A small contrastive audio-text model, trained from scratch.
Data: 184686 training examples, 1.0 epochs.
Rows from block 2 of the text encoder of a small contrastive audio-text model, named by matrix and row number. Rows with one number belong to one neuron. Each number is 50 + 10 x the weight over its row's rms, rounded and kept within 0 to 99. All counts start at 0.
Before each neuron's rows are labels from the 100 texts, of 14976, where the neuron reaches its highest value: "fires on" is the input token at the peak. Only what is clearly more common there than usual is listed. The data: single notes of musical instruments (NSynth). In brackets: how many of the 100, against the usual share in percent.
# fc1: MLP up (text_encoder.blocks.2.mlp.fc1.weight, 512x256), inputs 0-127
# fc2: MLP down (text_encoder.blocks.2.mlp.fc2.weight, 256x512, transposed), outputs 0-127

fires on: "organ" (100 vs 1.2)
fc1.491:26 50 43 59 64 42 40 56 57 47 39 49 47 50 58 44 61 51 48 61 23 53 44 37 42 50 57 40 37 61 42 52 65 46 57 45 51 30 53 51 54 40 32 42 55 35 37 59 47 63 39 55 53 52 44 52 52 50 46 42 62 50 42 64 57 37 56 40 55 52 62 67 43 26 49 64 53 53 38 62 30 56 48 43 52 48 51 37 47 45 76 55 50 40 46 43 68 67 63 40 62 70 40 46 34 50 49 41 37 49 28 45 50 51 62 42 61 53 54 53 44 38 37 53 48 38 40 54
fc2.491:38 59 57 52 47 38 48 40 31 49 56 61 49 61 54 58 59 55 43 52 48 50 45 55 44 47 57 58 43 60 25 33 42 43 35 44 42 52 46 53 45 69 55 36 29 50 53 53 59 49 50 47 39 41 50 57 62 48 39 46 46 44 68 52 46 47 57 14 38 56 40 44 53 90 47 42 60 42 49 35 43 50 44 45 61 55 66 53 40 48 39 40 81 62 63 48 58 48 46 41 42 36 54 56 47 69 45 56 57 41 50 53 47 60 44 40 47 58 59 63 46 54 50 40 63 51 55 58

fires on: "0" (39 vs 0.1); "-" (20 vs 0); "75" (9 vs 2)
fc1.88:50 42 52 65 65 41 57 59 52 50 38 29 39 43 74 65 43 43 52 38 56 51 46 48 35 42 53 60 38 59 39 49 56 33 41 36 64 50 67 45 32 57 45 50 60 55 56 45 40 65 40 47 53 49 42 65 51 55 39 41 54 56 35 41 43 53 57 53 38 45 53 62 52 47 54 53 64 57 47 54 31 50 47 71 45 46 49 62 19 35 60 56 45 43 60 54 35 50 35 48 40 47 34 57 55 60 61 53 43 47 76 50 50 47 60 49 49 38 43 58 58 63 29 44 72 47 57 47
fc2.88:51 66 55 45 37 59 55 59 68 53 50 59 53 56 50 45 51 44 47 60 59 43 46 41 67 37 49 68 48 39 40 60 34 58 54 53 32 41 37 45 62 30 54 54 44 49 40 63 40 53 55 63 40 44 49 48 57 71 36 69 47 50 61 59 46 55 40 52 64 54 57 39 56 54 46 49 49 38 61 40 67 41 50 56 45 46 51 55 47 49 47 54 57 50 50 50 57 53 39 69 62 48 39 55 66 55 59 51 62 53 39 48 43 73 49 55 65 36 70 56 63 55 69 56 41 63 53 57

fires on: "velocity" (44 vs 10.1); "#" (42 vs 4.2)
fc1.43:39 70 31 45 37 42 38 39 60 60 43 58 18 53 38 63 42 36 51 62 62 42 56 51 39 54 50 57 56 36 47 45 38 45 40 40 48 57 58 46 35 25 49 62 57 53 62 45 63 57 39 51 42 46 50 61 47 63 46 45 39 75 55 48 59 56 38 62 57 61 46 45 47 44 51 41 47 42 50 52 31 49 68 47 51 62 61 34 64 61 46 63 54 45 57 46 54 53 34 80 34 50 58 33 55 53 55 64 63 45 22 49 52 55 49 55 55 34 41 53 61 61 57 61 50 37 45 38
fc2.43:28 37 48 48 55 60 44 49 72 44 60 51 48 30 51 61 37 46 28 58 53 43 52 68 58 41 46 52 67 46 46 63 73 54 53 47 57 18 57 56 48 34 43 60 51 45 44 36 34 38 45 36 49 54 55 41 56 52 50 56 48 54 36 55 57 52 49 53 64 36 61 68 42 52 52 32 61 61 47 56 56 52 51 64 52 67 58 36 53 49 35 46 55 54 45 62 49 35 62 42 52 31 50 47 42 35 45 40 60 51 66 65 58 48 41 47 56 62 47 33 61 35 47 51 63 53 67 38

fires on: "organ" (93 vs 1.2); "100" (7 vs 2)
fc1.192:47 56 50 50 53 46 35 51 56 43 51 74 55 63 35 39 54 47 59 53 41 56 44 59 41 50 49 55 42 54 45 58 50 56 52 50 57 41 53 64 43 49 58 71 58 57 46 37 32 57 57 54 37 56 48 46 75 57 58 45 50 50 63 55 43 45 53 25 62 58 49 53 22 64 53 44 44 53 39 48 65 58 30 57 28 65 59 78 47 44 43 66 51 43 51 68 46 53 53 52 74 53 43 61 47 47 70 70 42 56 37 52 51 37 51 56 52 68 60 59 50 41 34 34 48 52 54 42
fc2.192:64 56 41 37 38 48 39 50 44 45 46 27 46 38 59 26 59 59 52 28 41 55 71 32 54 54 47 61 42 58 54 33 52 70 37 54 45 76 42 47 45 37 47 43 51 38 35 50 55 49 56 39 24 51 60 46 62 52 44 46 60 57 56 43 68 51 57 37 42 55 63 54 60 42 36 48 36 37 61 53 41 51 28 46 48 43 38 42 67 36 55 48 57 52 71 55 56 50 41 52 53 56 57 68 39 43 59 59 44 49 47 39 40 35 69 60 26 22 60 71 46 57 44 58 55 56 32 44

fires on: "organ" (97 vs 1.2)
fc1.320:51 50 51 47 28 59 47 62 49 41 47 50 60 60 66 41 56 39 39 48 59 29 45 56 50 55 57 62 40 55 63 38 67 52 38 56 41 46 40 57 48 48 48 52 50 34 52 48 65 55 34 59 52 25 44 45 50 62 49 57 62 42 44 44 53 74 55 41 23 59 39 49 52 38 38 26 36 53 70 53 37 48 45 65 53 54 59 55 55 48 61 37 62 39 42 49 52 57 54 56 41 40 53 62 41 34 55 45 65 53 56 54 59 54 42 50 42 44 43 75 38 37 44 28 67 46 50 45
fc2.320:49 42 69 35 71 56 53 52 47 62 50 34 45 58 44 32 42 49 45 36 47 36 30 64 29 31 48 47 48 53 45 47 44 50 60 46 42 40 40 38 31 71 43 41 56 45 38 47 47 32 48 42 39 36 50 43 75 50 58 42 44 53 57 61 50 50 67 49 55 38 44 36 44 63 56 40 53 40 44 66 43 64 53 47 58 55 67 46 43 23 45 45 45 37 41 54 53 37 31 45 50 62 59 51 50 66 55 64 40 46 45 46 43 37 50 52 55 43 54 55 51 69 49 50 43 60 47 46

fires on: "<end>" (96 vs 10.1)
fc1.58:39 51 57 49 58 52 56 60 48 44 32 24 33 67 64 42 62 41 39 39 57 39 47 73 53 45 61 52 35 48 63 47 37 40 34 43 69 57 50 57 55 56 50 45 47 52 59 48 27 49 67 57 42 54 60 40 51 36 40 52 53 57 37 41 64 58 35 45 56 46 41 70 67 61 36 66 41 38 49 63 32 49 55 45 44 55 52 45 54 45 62 54 56 48 61 52 53 51 42 27 45 40 55 42 24 52 48 68 55 49 39 35 59 48 53 72 37 63 60 56 61 54 46 54 51 51 51 53
fc2.58:60 58 66 44 67 48 46 44 63 66 58 52 45 59 61 46 54 59 54 58 46 50 65 53 44 69 59 50 60 37 38 48 48 28 51 37 47 52 59 47 56 39 72 55 51 46 60 37 44 50 49 43 56 64 41 56 49 56 60 52 69 43 59 50 65 37 41 55 48 50 55 61 68 49 62 38 36 57 42 51 49 49 48 50 71 41 61 42 51 55 43 49 32 60 46 37 50 42 38 61 55 42 48 61 56 43 50 56 56 58 53 41 57 75 38 63 57 50 68 55 61 37 54 49 58 49 46 47

fires on: "guitar" (100 vs 1.3)
fc1.183:43 67 42 49 66 50 36 46 50 49 36 38 55 41 34 36 61 70 59 14 34 39 67 45 35 57 52 47 29 42 45 78 58 42 43 58 50 36 51 68 23 54 53 49 44 43 63 51 44 43 58 47 63 43 34 54 47 51 44 51 50 60 41 62 56 38 39 51 56 48 54 33 54 43 55 63 52 56 44 42 73 47 41 47 56 51 59 58 61 64 42 53 54 54 28 61 47 35 48 31 37 59 43 48 55 56 46 46 56 56 40 53 58 40 48 52 35 57 28 47 47 53 39 46 47 57 37 54
fc2.183:49 47 52 39 59 51 47 42 48 39 49 45 58 54 79 59 49 44 47 44 61 48 53 63 43 59 48 51 48 43 37 47 48 60 51 47 54 43 64 56 50 49 38 55 29 68 47 42 47 59 61 61 58 50 26 53 73 40 53 52 70 58 59 53 59 46 39 62 33 36 56 20 25 56 55 49 41 50 71 70 57 43 44 46 42 49 36 37 41 51 41 63 54 57 34 39 35 32 65 44 43 59 38 36 52 51 51 58 44 54 60 51 31 62 42 73 42 63 39 61 38 31 56 48 38 35 57 55

fires on: "keyboard" (100 vs 1.6)
fc1.73:50 38 40 59 53 51 57 57 45 62 61 51 43 51 29 38 57 67 55 76 63 50 59 62 43 43 41 63 48 38 48 60 70 49 41 52 54 29 56 31 45 49 44 49 53 46 42 43 34 33 44 39 50 64 59 50 55 55 64 51 49 57 56 54 53 49 43 54 43 39 53 57 60 58 58 63 43 57 45 47 44 60 46 44 38 35 50 61 42 59 54 68 43 40 34 56 80 68 64 60 49 61 46 54 60 63 58 44 51 40 54 57 56 44 63 65 59 60 43 49 50 47 49 63 50 69 39 59
fc2.73:40 49 40 53 46 60 41 30 47 54 35 47 46 45 47 61 63 56 39 48 36 59 65 54 49 75 50 37 45 52 50 64 53 55 38 50 35 49 49 47 55 41 59 42 56 52 39 59 54 60 41 50 57 80 42 56 57 60 38 57 40 51 61 57 72 51 75 43 43 63 59 48 41 55 64 52 46 55 60 57 40 57 49 44 51 43 53 64 47 47 71 43 53 66 48 39 30 49 56 51 32 44 53 53 34 44 56 37 52 48 50 48 53 50 55 48 37 42 51 49 46 43 58 37 38 47 26 43

fires on: "organ" (100 vs 1.2)
fc1.433:41 34 62 46 62 46 47 43 39 56 53 56 54 49 48 55 44 57 51 52 55 41 70 39 24 36 54 44 52 28 43 52 50 52 57 68 53 54 58 43 61 37 38 36 51 27 58 49 48 41 42 66 49 44 37 46 42 46 57 67 58 41 53 45 59 47 50 39 48 52 43 56 43 33 62 36 39 68 42 46 46 54 47 50 51 65 60 48 47 55 45 56 40 54 53 55 66 57 39 67 41 62 37 50 45 66 49 59 48 57 39 28 23 33 58 40 71 45 57 72 55 81 37 44 58 57 42 48
fc2.433:40 38 54 44 35 55 44 41 56 46 53 59 41 48 54 41 36 49 48 50 46 56 46 51 29 43 63 34 37 54 49 41 40 60 46 45 38 47 38 46 64 57 67 40 60 57 52 45 44 40 68 59 44 43 47 49 48 48 45 39 49 66 52 40 40 54 51 40 41 53 44 65 51 57 28 56 70 42 60 55 47 60 40 44 42 51 61 69 69 38 58 48 46 41 46 69 40 40 70 51 41 52 58 43 53 68 55 54 38 37 68 51 70 47 60 46 30 47 53 43 49 48 39 56 51 45 43 61

fires on: "keyboard" (100 vs 1.6)
fc1.147:50 53 53 59 41 47 51 57 43 56 45 34 62 54 58 51 56 28 55 44 53 41 61 52 57 52 41 50 66 52 44 41 50 53 52 51 46 47 42 43 60 50 48 52 46 58 49 49 44 44 40 46 54 55 67 49 52 57 55 70 40 50 45 47 42 61 53 28 43 58 68 58 52 37 54 64 55 58 45 73 33 64 40 40 50 59 22 59 42 40 56 64 53 41 60 69 50 39 60 49 65 72 36 85 42 52 55 62 40 54 61 40 55 62 37 52 38 27 61 53 47 57 45 43 52 61 53 54
fc2.147:34 42 44 48 58 61 58 48 50 48 47 60 52 66 25 59 45 61 50 51 53 25 60 45 52 50 29 32 71 46 49 65 63 65 59 59 49 61 47 55 33 69 72 31 43 60 49 41 58 62 42 42 75 38 41 65 49 55 47 57 44 50 58 50 52 59 50 55 64 63 51 61 38 58 55 52 35 48 54 50 57 55 45 51 33 46 56 63 39 56 65 43 61 55 47 44 47 50 43 52 40 45 43 43 36 66 47 46 68 61 28 25 60 35 48 45 34 56 40 51 52 53 61 54 44 47 57 36

fires on: "guitar" (100 vs 1.3)
fc1.499:57 52 56 43 59 28 39 49 44 30 45 46 53 49 65 36 45 61 52 51 59 52 65 37 41 46 57 56 41 65 51 57 53 62 52 63 32 57 29 68 48 47 51 53 44 19 64 54 36 32 63 41 58 52 47 62 55 42 45 51 49 56 43 44 40 32 36 45 45 57 57 48 59 36 52 45 59 43 52 52 47 45 46 50 46 51 30 63 54 53 41 53 50 59 55 62 31 38 61 50 39 44 45 53 56 61 51 48 65 52 57 64 41 70 53 54 50 27 47 43 47 53 53 42 48 37 40 55
fc2.499:82 40 66 56 39 57 55 49 63 44 49 40 40 39 60 59 35 44 62 56 56 54 75 47 34 49 49 49 52 40 46 49 43 60 37 31 51 50 67 51 49 50 44 53 39 58 50 60 69 45 40 44 66 42 37 72 70 42 26 60 64 60 57 50 52 52 43 48 47 53 65 40 50 38 49 59 50 54 45 74 74 50 72 27 56 58 49 53 56 54 41 37 64 47 55 53 58 43 53 49 55 40 52 49 62 64 39 49 46 38 65 70 46 71 55 42 37 56 60 59 51 53 42 39 57 48 46 50

fires on: "guitar" (100 vs 1.3)
fc1.391:51 59 52 61 31 49 53 26 37 67 39 24 47 61 42 41 39 58 39 59 32 51 58 48 60 44 32 50 32 67 57 56 62 44 64 61 37 57 41 53 66 60 39 47 42 49 74 70 63 36 52 54 47 45 49 47 57 46 57 55 74 62 48 56 60 51 34 64 51 39 48 62 39 57 31 40 63 42 48 47 31 32 67 57 54 57 62 36 49 58 68 48 44 48 52 32 39 47 58 49 37 61 54 47 57 56 42 41 48 64 58 48 56 40 30 64 40 60 56 47 64 44 54 66 45 45 38 37
fc2.391:66 56 57 49 57 47 64 47 37 41 65 50 40 53 32 54 65 31 43 62 44 43 63 39 66 33 57 56 48 54 37 48 62 68 48 47 38 43 69 70 46 64 49 61 45 64 59 51 50 42 38 59 51 65 24 64 52 51 49 49 61 51 51 65 73 45 49 58 56 50 45 50 48 41 28 45 51 43 59 37 56 56 44 51 41 62 72 59 46 55 57 49 46 58 46 55 58 71 46 46 60 61 40 61 47 62 68 37 61 62 58 65 44 69 33 33 56 52 48 56 52 55 28 45 33 51 43 37

fires on: "<end>" (42 vs 10.1); "b1" (15 vs 0.1); "50" (12 vs 2); "100" (8 vs 2)
fc1.358:64 58 56 54 29 68 49 36 46 47 43 49 68 56 58 50 58 66 48 39 45 36 52 42 57 40 60 69 37 40 50 55 55 59 52 40 55 47 57 47 40 25 54 38 65 55 68 39 36 39 54 54 76 56 62 50 58 53 52 58 60 52 37 52 52 46 50 54 52 44 53 43 46 54 54 38 50 57 68 42 36 30 49 52 52 46 52 48 38 37 65 47 42 49 58 32 66 58 59 49 52 53 33 49 62 44 50 50 44 42 52 52 50 33 63 51 50 50 60 66 37 27 57 60 64 59 49 42
fc2.358:57 45 49 41 42 51 61 67 50 62 62 76 52 64 39 61 51 43 26 45 63 45 55 50 52 52 48 44 72 40 51 48 48 47 44 52 52 48 35 52 34 43 65 66 64 38 52 69 47 45 46 50 49 35 61 72 46 38 57 48 47 48 35 51 43 46 49 61 54 43 56 59 63 39 51 45 42 83 42 51 65 64 56 58 46 48 56 47 54 58 51 52 64 62 49 66 57 44 54 47 41 43 47 42 51 45 56 56 56 71 70 43 41 43 74 46 59 46 62 60 53 59 36 47 54 44 61 50

fires on: "keyboard" (100 vs 1.6)
fc1.317:58 62 38 39 53 42 34 42 56 35 45 25 58 61 50 41 48 55 49 76 39 53 45 43 32 43 46 51 65 49 41 51 50 59 48 40 51 52 43 51 62 59 31 36 52 55 43 42 44 36 58 52 41 55 68 40 46 61 50 50 60 43 54 61 43 62 55 71 55 53 40 41 50 59 74 56 54 36 52 47 40 49 35 48 49 46 66 52 44 50 72 46 45 47 40 62 47 49 42 29 58 50 39 61 38 48 55 61 39 49 46 52 46 41 58 46 67 43 42 59 51 40 53 55 49 37 49 43
fc2.317:54 50 54 41 29 60 57 63 37 32 55 56 49 25 47 43 59 51 51 49 39 61 49 42 53 49 66 55 59 46 46 44 39 29 60 69 64 51 38 42 37 56 63 52 36 46 54 58 46 58 49 47 57 52 58 45 42 73 61 56 46 62 41 42 47 57 58 58 43 45 53 57 47 53 46 56 52 48 65 50 49 71 47 55 44 49 45 54 67 47 57 51 45 47 56 36 23 33 59 48 66 67 39 39 55 47 59 55 48 62 71 53 45 36 57 53 41 53 60 49 38 46 64 51 40 47 46 52

fires on: "organ" (89 vs 1.2)
fc1.443:29 55 52 40 41 41 51 58 56 54 44 51 47 55 46 49 46 43 54 55 45 45 39 65 41 55 39 50 50 38 41 55 49 26 56 43 65 33 45 35 63 42 49 47 41 49 46 44 74 49 54 71 36 56 61 49 47 33 43 48 62 59 36 69 63 52 42 62 48 46 57 47 44 51 50 69 66 41 52 52 45 35 53 53 64 50 71 55 55 44 59 43 31 62 66 40 46 58 42 46 44 51 44 41 57 74 59 64 54 54 59 43 40 40 46 47 46 46 70 61 35 39 62 50 54 48 50 59
fc2.443:54 56 56 46 57 35 43 55 40 55 43 57 55 48 48 52 48 67 50 51 78 62 53 43 36 44 52 52 49 59 33 45 50 56 47 26 49 50 52 54 49 51 58 44 60 45 48 45 54 29 61 33 43 54 47 56 49 46 64 48 65 39 50 50 50 60 49 48 32 53 48 68 50 48 49 34 52 51 39 46 33 44 46 50 47 52 52 56 56 59 54 40 33 40 54 74 57 44 46 51 40 59 44 53 43 44 49 50 43 43 46 46 68 65 29 48 38 39 63 56 51 26 46 39 51 52 48 63

fires on: "guitar" (91 vs 1.3)
fc1.106:46 57 53 36 71 49 27 53 33 64 49 48 51 38 65 45 58 54 40 51 45 44 60 40 52 44 41 59 58 53 70 55 48 46 69 34 40 40 54 42 47 42 31 70 50 44 45 81 64 51 45 41 56 46 59 42 51 67 35 54 60 57 58 58 52 55 35 33 61 34 46 51 32 56 44 65 57 47 31 50 57 58 61 48 58 51 45 62 33 42 54 51 37 47 63 46 64 49 37 65 49 49 72 60 41 40 59 44 47 57 55 56 63 44 44 60 37 46 44 46 61 37 46 62 47 46 53 72
fc2.106:48 43 48 65 50 55 64 36 55 43 28 50 48 53 24 55 59 60 72 56 51 71 56 40 48 45 64 34 67 50 40 71 35 57 60 58 58 65 52 72 49 63 62 36 34 61 60 57 43 59 53 59 45 64 67 48 49 44 59 52 60 50 55 49 23 44 56 59 56 53 55 47 56 46 50 55 47 32 44 45 51 66 59 62 41 66 58 59 56 46 61 29 53 65 50 46 56 68 54 61 50 56 56 48 57 43 43 52 62 50 44 38 40 46 68 55 51 50 50 56 63 43 49 46 44 41 55 51

fires on: "velocity" (29 vs 10.1); "<end>" (25 vs 10.1); "127" (15 vs 2.1); "75" (11 vs 2)
fc1.239:44 48 49 44 45 42 53 41 38 48 43 57 69 65 57 46 54 54 64 53 58 33 52 27 50 50 47 49 40 54 41 60 36 60 62 61 51 43 57 63 50 38 44 50 38 41 42 56 52 48 55 44 50 36 50 38 53 36 38 42 31 33 49 37 49 45 41 45 54 56 44 27 65 46 42 43 59 33 48 29 29 51 59 42 46 52 38 59 50 69 69 60 57 62 37 40 41 68 39 39 45 51 28 67 61 41 40 62 48 55 46 54 43 61 51 52 50 32 37 48 52 36 75 42 56 42 44 57
fc2.239:58 57 61 58 61 53 44 61 51 47 25 50 55 54 47 50 42 38 53 56 36 56 44 49 50 53 41 52 37 59 57 45 41 28 42 70 44 66 43 50 55 44 53 44 68 50 60 46 39 48 50 56 42 36 50 61 58 39 40 34 26 53 46 67 43 61 57 53 50 60 62 71 46 61 47 49 30 57 29 59 49 41 49 48 33 67 43 36 69 54 60 40 47 47 58 51 51 52 57 47 43 54 51 49 29 35 59 40 48 45 41 63 36 41 63 61 56 51 42 41 32 39 51 48 45 60 52 57

fires on: "<end>" (91 vs 10.1)
fc1.340:32 39 63 67 36 38 42 35 60 45 47 37 46 35 54 59 51 42 56 50 63 42 55 63 28 63 41 38 34 51 37 52 46 61 57 48 74 43 59 42 68 39 64 65 53 58 60 47 43 47 55 33 37 73 47 62 36 45 69 52 61 51 45 33 59 57 47 57 47 41 63 40 52 58 55 65 52 30 46 51 77 64 57 57 48 65 37 30 44 51 50 59 36 46 51 59 38 52 49 53 35 44 52 47 41 36 44 37 48 59 53 54 63 49 54 53 47 37 41 53 41 61 55 62 60 60 44 57
fc2.340:68 60 52 49 40 46 51 49 53 43 56 75 69 55 54 45 67 44 56 59 57 49 65 56 52 52 47 46 41 47 57 73 51 49 43 56 43 50 57 35 48 47 38 59 51 50 50 31 50 65 45 55 40 50 36 54 42 51 64 50 62 53 58 42 47 50 55 44 61 59 66 53 64 59 36 37 52 63 65 46 51 39 56 43 48 64 45 44 42 52 57 60 38 42 62 49 47 62 54 38 57 41 38 56 47 39 46 40 42 55 51 54 47 54 46 56 62 61 34 33 62 45 80 48 47 59 59 48

fires on: "organ" (59 vs 1.2); "<end>" (22 vs 10.1); "100" (8 vs 2)
fc1.150:46 43 47 53 69 53 60 37 50 47 54 45 49 69 47 47 58 34 65 47 57 41 66 47 30 49 39 48 35 56 55 35 42 45 57 61 43 49 29 45 40 37 49 48 48 45 41 59 50 44 38 33 50 52 35 46 64 43 43 43 47 64 60 54 54 42 64 61 54 36 26 55 50 50 53 40 57 42 57 39 46 59 39 55 56 38 32 47 59 53 47 55 48 52 31 44 41 44 44 32 51 57 39 60 40 51 44 38 56 39 52 54 45 48 48 31 56 37 52 56 57 39 35 40 48 40 54 37
fc2.150:50 49 40 38 55 45 51 47 52 60 30 45 56 55 66 45 41 67 44 50 43 48 22 58 43 51 46 44 60 49 48 58 69 57 40 52 57 63 34 44 45 40 45 65 28 44 36 39 50 55 60 49 62 48 38 22 58 57 62 51 57 59 39 44 49 54 60 45 56 47 36 60 46 53 43 32 60 43 56 60 35 50 58 41 52 48 56 51 48 50 46 26 60 50 55 45 57 36 41 57 45 66 39 60 40 40 51 41 42 43 52 53 36 46 38 59 59 47 50 36 42 42 59 42 65 54 48 36

fires on: "<end>" (79 vs 10.1); "e3" (19 vs 0.2)
fc1.55:49 55 32 49 40 54 45 72 55 52 63 44 38 47 27 47 39 68 33 49 41 70 50 35 65 40 56 62 35 41 54 50 43 56 39 49 24 57 67 40 70 63 44 38 61 38 47 58 62 40 38 62 66 46 44 49 47 39 46 53 45 55 36 54 51 53 65 49 28 51 56 53 45 63 55 39 60 36 56 51 58 42 54 58 47 58 52 62 59 59 58 56 58 60 56 55 43 49 42 43 55 57 53 28 56 45 48 50 37 55 44 55 46 55 55 54 42 35 42 45 68 62 62 57 44 45 30 55
fc2.55:73 49 58 46 57 53 57 62 52 54 68 43 62 41 57 52 56 58 43 65 35 55 62 58 51 51 50 70 55 34 53 59 42 32 44 54 64 63 47 46 42 61 63 38 26 51 46 43 35 36 40 30 45 69 53 41 41 53 33 54 30 56 52 51 64 48 60 65 60 58 37 61 53 55 52 45 64 49 39 36 61 59 40 16 50 51 53 62 47 64 53 62 63 55 38 40 66 50 39 54 59 63 53 46 55 56 43 57 51 47 64 49 51 41 47 42 70 54 46 56 69 64 56 53 65 44 44 54

fires on: "<end>" (99 vs 10.1)
fc1.348:59 47 70 54 57 38 50 25 72 56 64 40 58 50 49 61 58 59 60 55 62 54 58 44 44 50 50 48 50 50 62 48 59 35 46 40 39 43 65 40 52 72 44 48 56 39 65 49 45 42 58 52 57 64 45 42 31 50 50 68 52 39 49 56 60 59 49 74 42 45 43 53 55 54 31 55 71 48 79 53 55 64 66 38 56 54 65 60 35 40 47 32 36 56 47 67 55 62 56 49 65 49 55 63 44 58 39 52 42 48 55 43 56 44 55 67 40 45 53 50 71 56 41 62 39 42 56 56
fc2.348:31 39 57 66 61 51 54 59 52 57 53 49 48 59 51 52 55 75 29 37 55 66 54 42 67 45 46 29 58 44 59 68 62 50 41 55 75 36 53 44 49 51 54 54 60 38 44 53 42 63 53 41 53 25 63 61 58 42 59 58 58 38 53 40 65 39 45 44 59 56 45 54 40 69 50 51 59 56 49 50 43 47 56 45 43 51 35 33 49 58 46 60 47 48 41 50 56 47 59 49 32 39 53 35 51 43 52 53 45 33 64 36 48 46 56 60 47 38 43 40 51 45 58 58 50 57 31 36

fires on: "keyboard" (100 vs 1.6)
fc1.195:47 46 47 46 52 50 35 35 46 52 34 44 42 52 33 54 73 42 60 38 50 51 40 35 38 37 40 64 56 38 42 69 57 53 66 69 49 38 54 44 58 60 50 51 23 53 40 74 59 34 43 56 53 54 55 72 54 48 48 45 43 57 51 41 30 59 49 60 47 68 34 26 32 56 46 70 52 46 36 46 48 37 52 53 43 54 36 55 34 48 52 61 48 34 53 53 68 41 50 54 68 60 59 55 43 51 50 53 52 52 35 51 51 44 48 67 49 63 59 46 48 61 51 70 48 49 32 41
fc2.195:33 50 55 34 48 59 49 56 34 60 39 52 44 39 60 55 59 64 46 55 50 35 59 46 37 59 42 48 61 39 44 46 36 43 49 56 45 43 56 63 64 40 74 52 35 50 46 57 54 49 39 58 50 47 43 52 32 39 43 67 53 55 57 51 57 49 55 51 33 39 52 57 70 49 47 38 48 53 63 47 42 50 43 57 60 26 46 72 42 38 48 50 33 46 44 45 43 70 43 42 58 46 58 38 45 43 61 39 35 57 54 30 39 60 48 35 47 35 59 55 47 52 55 51 58 50 51 39

fires on: "guitar" (94 vs 1.3)
fc1.14:47 62 48 57 46 54 34 59 37 49 55 35 61 60 64 37 44 53 52 45 42 46 67 35 50 58 36 70 54 59 34 39 48 62 54 35 39 53 62 40 60 46 42 44 54 55 53 57 38 37 61 47 58 46 47 56 69 49 64 48 55 55 64 62 36 48 43 52 58 45 55 57 38 45 41 68 46 46 47 50 50 58 42 37 43 56 52 44 58 49 41 77 47 49 43 59 48 47 39 35 32 34 51 37 47 45 63 68 45 44 43 60 30 54 38 68 33 67 65 52 41 54 48 43 52 68 46 56
fc2.14:39 70 51 59 58 59 43 43 46 35 43 54 45 27 46 48 51 57 46 44 35 53 55 53 55 56 58 44 59 49 57 63 41 60 39 25 33 78 59 61 34 36 61 50 60 56 52 64 41 69 48 49 52 32 47 49 31 70 45 49 57 57 25 43 39 40 44 48 43 59 51 60 49 46 59 48 46 40 61 66 52 53 50 70 72 57 32 47 39 59 45 63 55 43 56 54 44 69 64 61 55 51 67 45 48 54 37 46 41 53 60 54 50 49 40 38 42 56 47 47 56 46 40 59 53 49 51 49

fires on: "<end>" (93 vs 10.1)
fc1.61:45 64 51 36 79 57 56 35 51 51 50 66 52 58 35 38 51 42 42 38 66 36 51 69 42 72 53 57 48 51 45 61 57 37 41 42 52 52 49 53 53 52 43 51 59 40 48 62 52 52 40 43 40 52 40 44 80 38 59 56 46 49 48 45 49 63 50 46 71 48 46 26 44 62 46 56 49 51 53 58 37 30 48 61 52 37 51 59 48 38 42 45 66 61 71 53 43 57 59 67 54 39 37 60 42 68 37 59 58 42 36 58 49 46 52 36 30 44 52 45 43 50 67 56 40 31 48 57
fc2.61:58 43 37 53 49 39 57 48 59 60 42 59 34 48 42 72 50 37 47 54 64 60 51 43 82 41 48 54 62 44 55 54 51 45 51 50 59 42 63 47 46 45 53 49 56 47 51 52 48 40 56 49 58 40 35 51 39 40 51 59 41 46 50 39 56 38 45 51 61 58 39 53 62 49 41 63 40 47 51 64 59 47 42 48 63 62 64 66 40 54 45 42 42 52 32 45 58 63 46 60 43 32 58 41 52 46 72 42 45 36 47 42 36 61 51 23 46 30 56 65 36 39 50 44 61 51 58 54

fires on: "guitar" (73 vs 1.3); "<end>" (27 vs 10.1)
fc1.39:58 58 45 48 47 66 50 58 44 39 65 61 46 59 48 35 70 46 55 53 51 46 58 56 47 28 32 68 56 49 53 51 36 47 53 49 51 49 61 54 48 43 56 52 67 48 54 54 58 62 62 40 66 54 49 50 43 60 40 31 46 53 73 60 58 35 56 67 45 51 61 58 44 56 49 73 46 45 34 37 79 58 32 49 47 57 43 51 42 43 60 69 36 56 52 48 58 53 52 36 31 51 60 55 48 47 48 41 55 37 51 63 45 58 30 51 27 48 56 71 44 56 43 52 45 52 48 49
fc2.39:46 64 62 44 60 66 62 53 49 50 45 60 38 31 30 44 38 43 53 59 29 37 46 52 48 54 49 46 49 57 23 59 52 37 65 50 53 51 51 61 44 65 37 44 45 50 64 43 45 40 53 44 42 46 55 51 43 42 52 49 65 47 48 67 29 58 47 43 33 30 50 45 57 67 57 31 61 68 52 59 38 33 65 53 61 50 54 60 35 36 60 53 43 51 51 53 61 44 67 55 62 52 41 40 46 67 38 69 50 61 57 48 69 54 65 51 47 18 61 45 61 58 54 44 51 52 59 45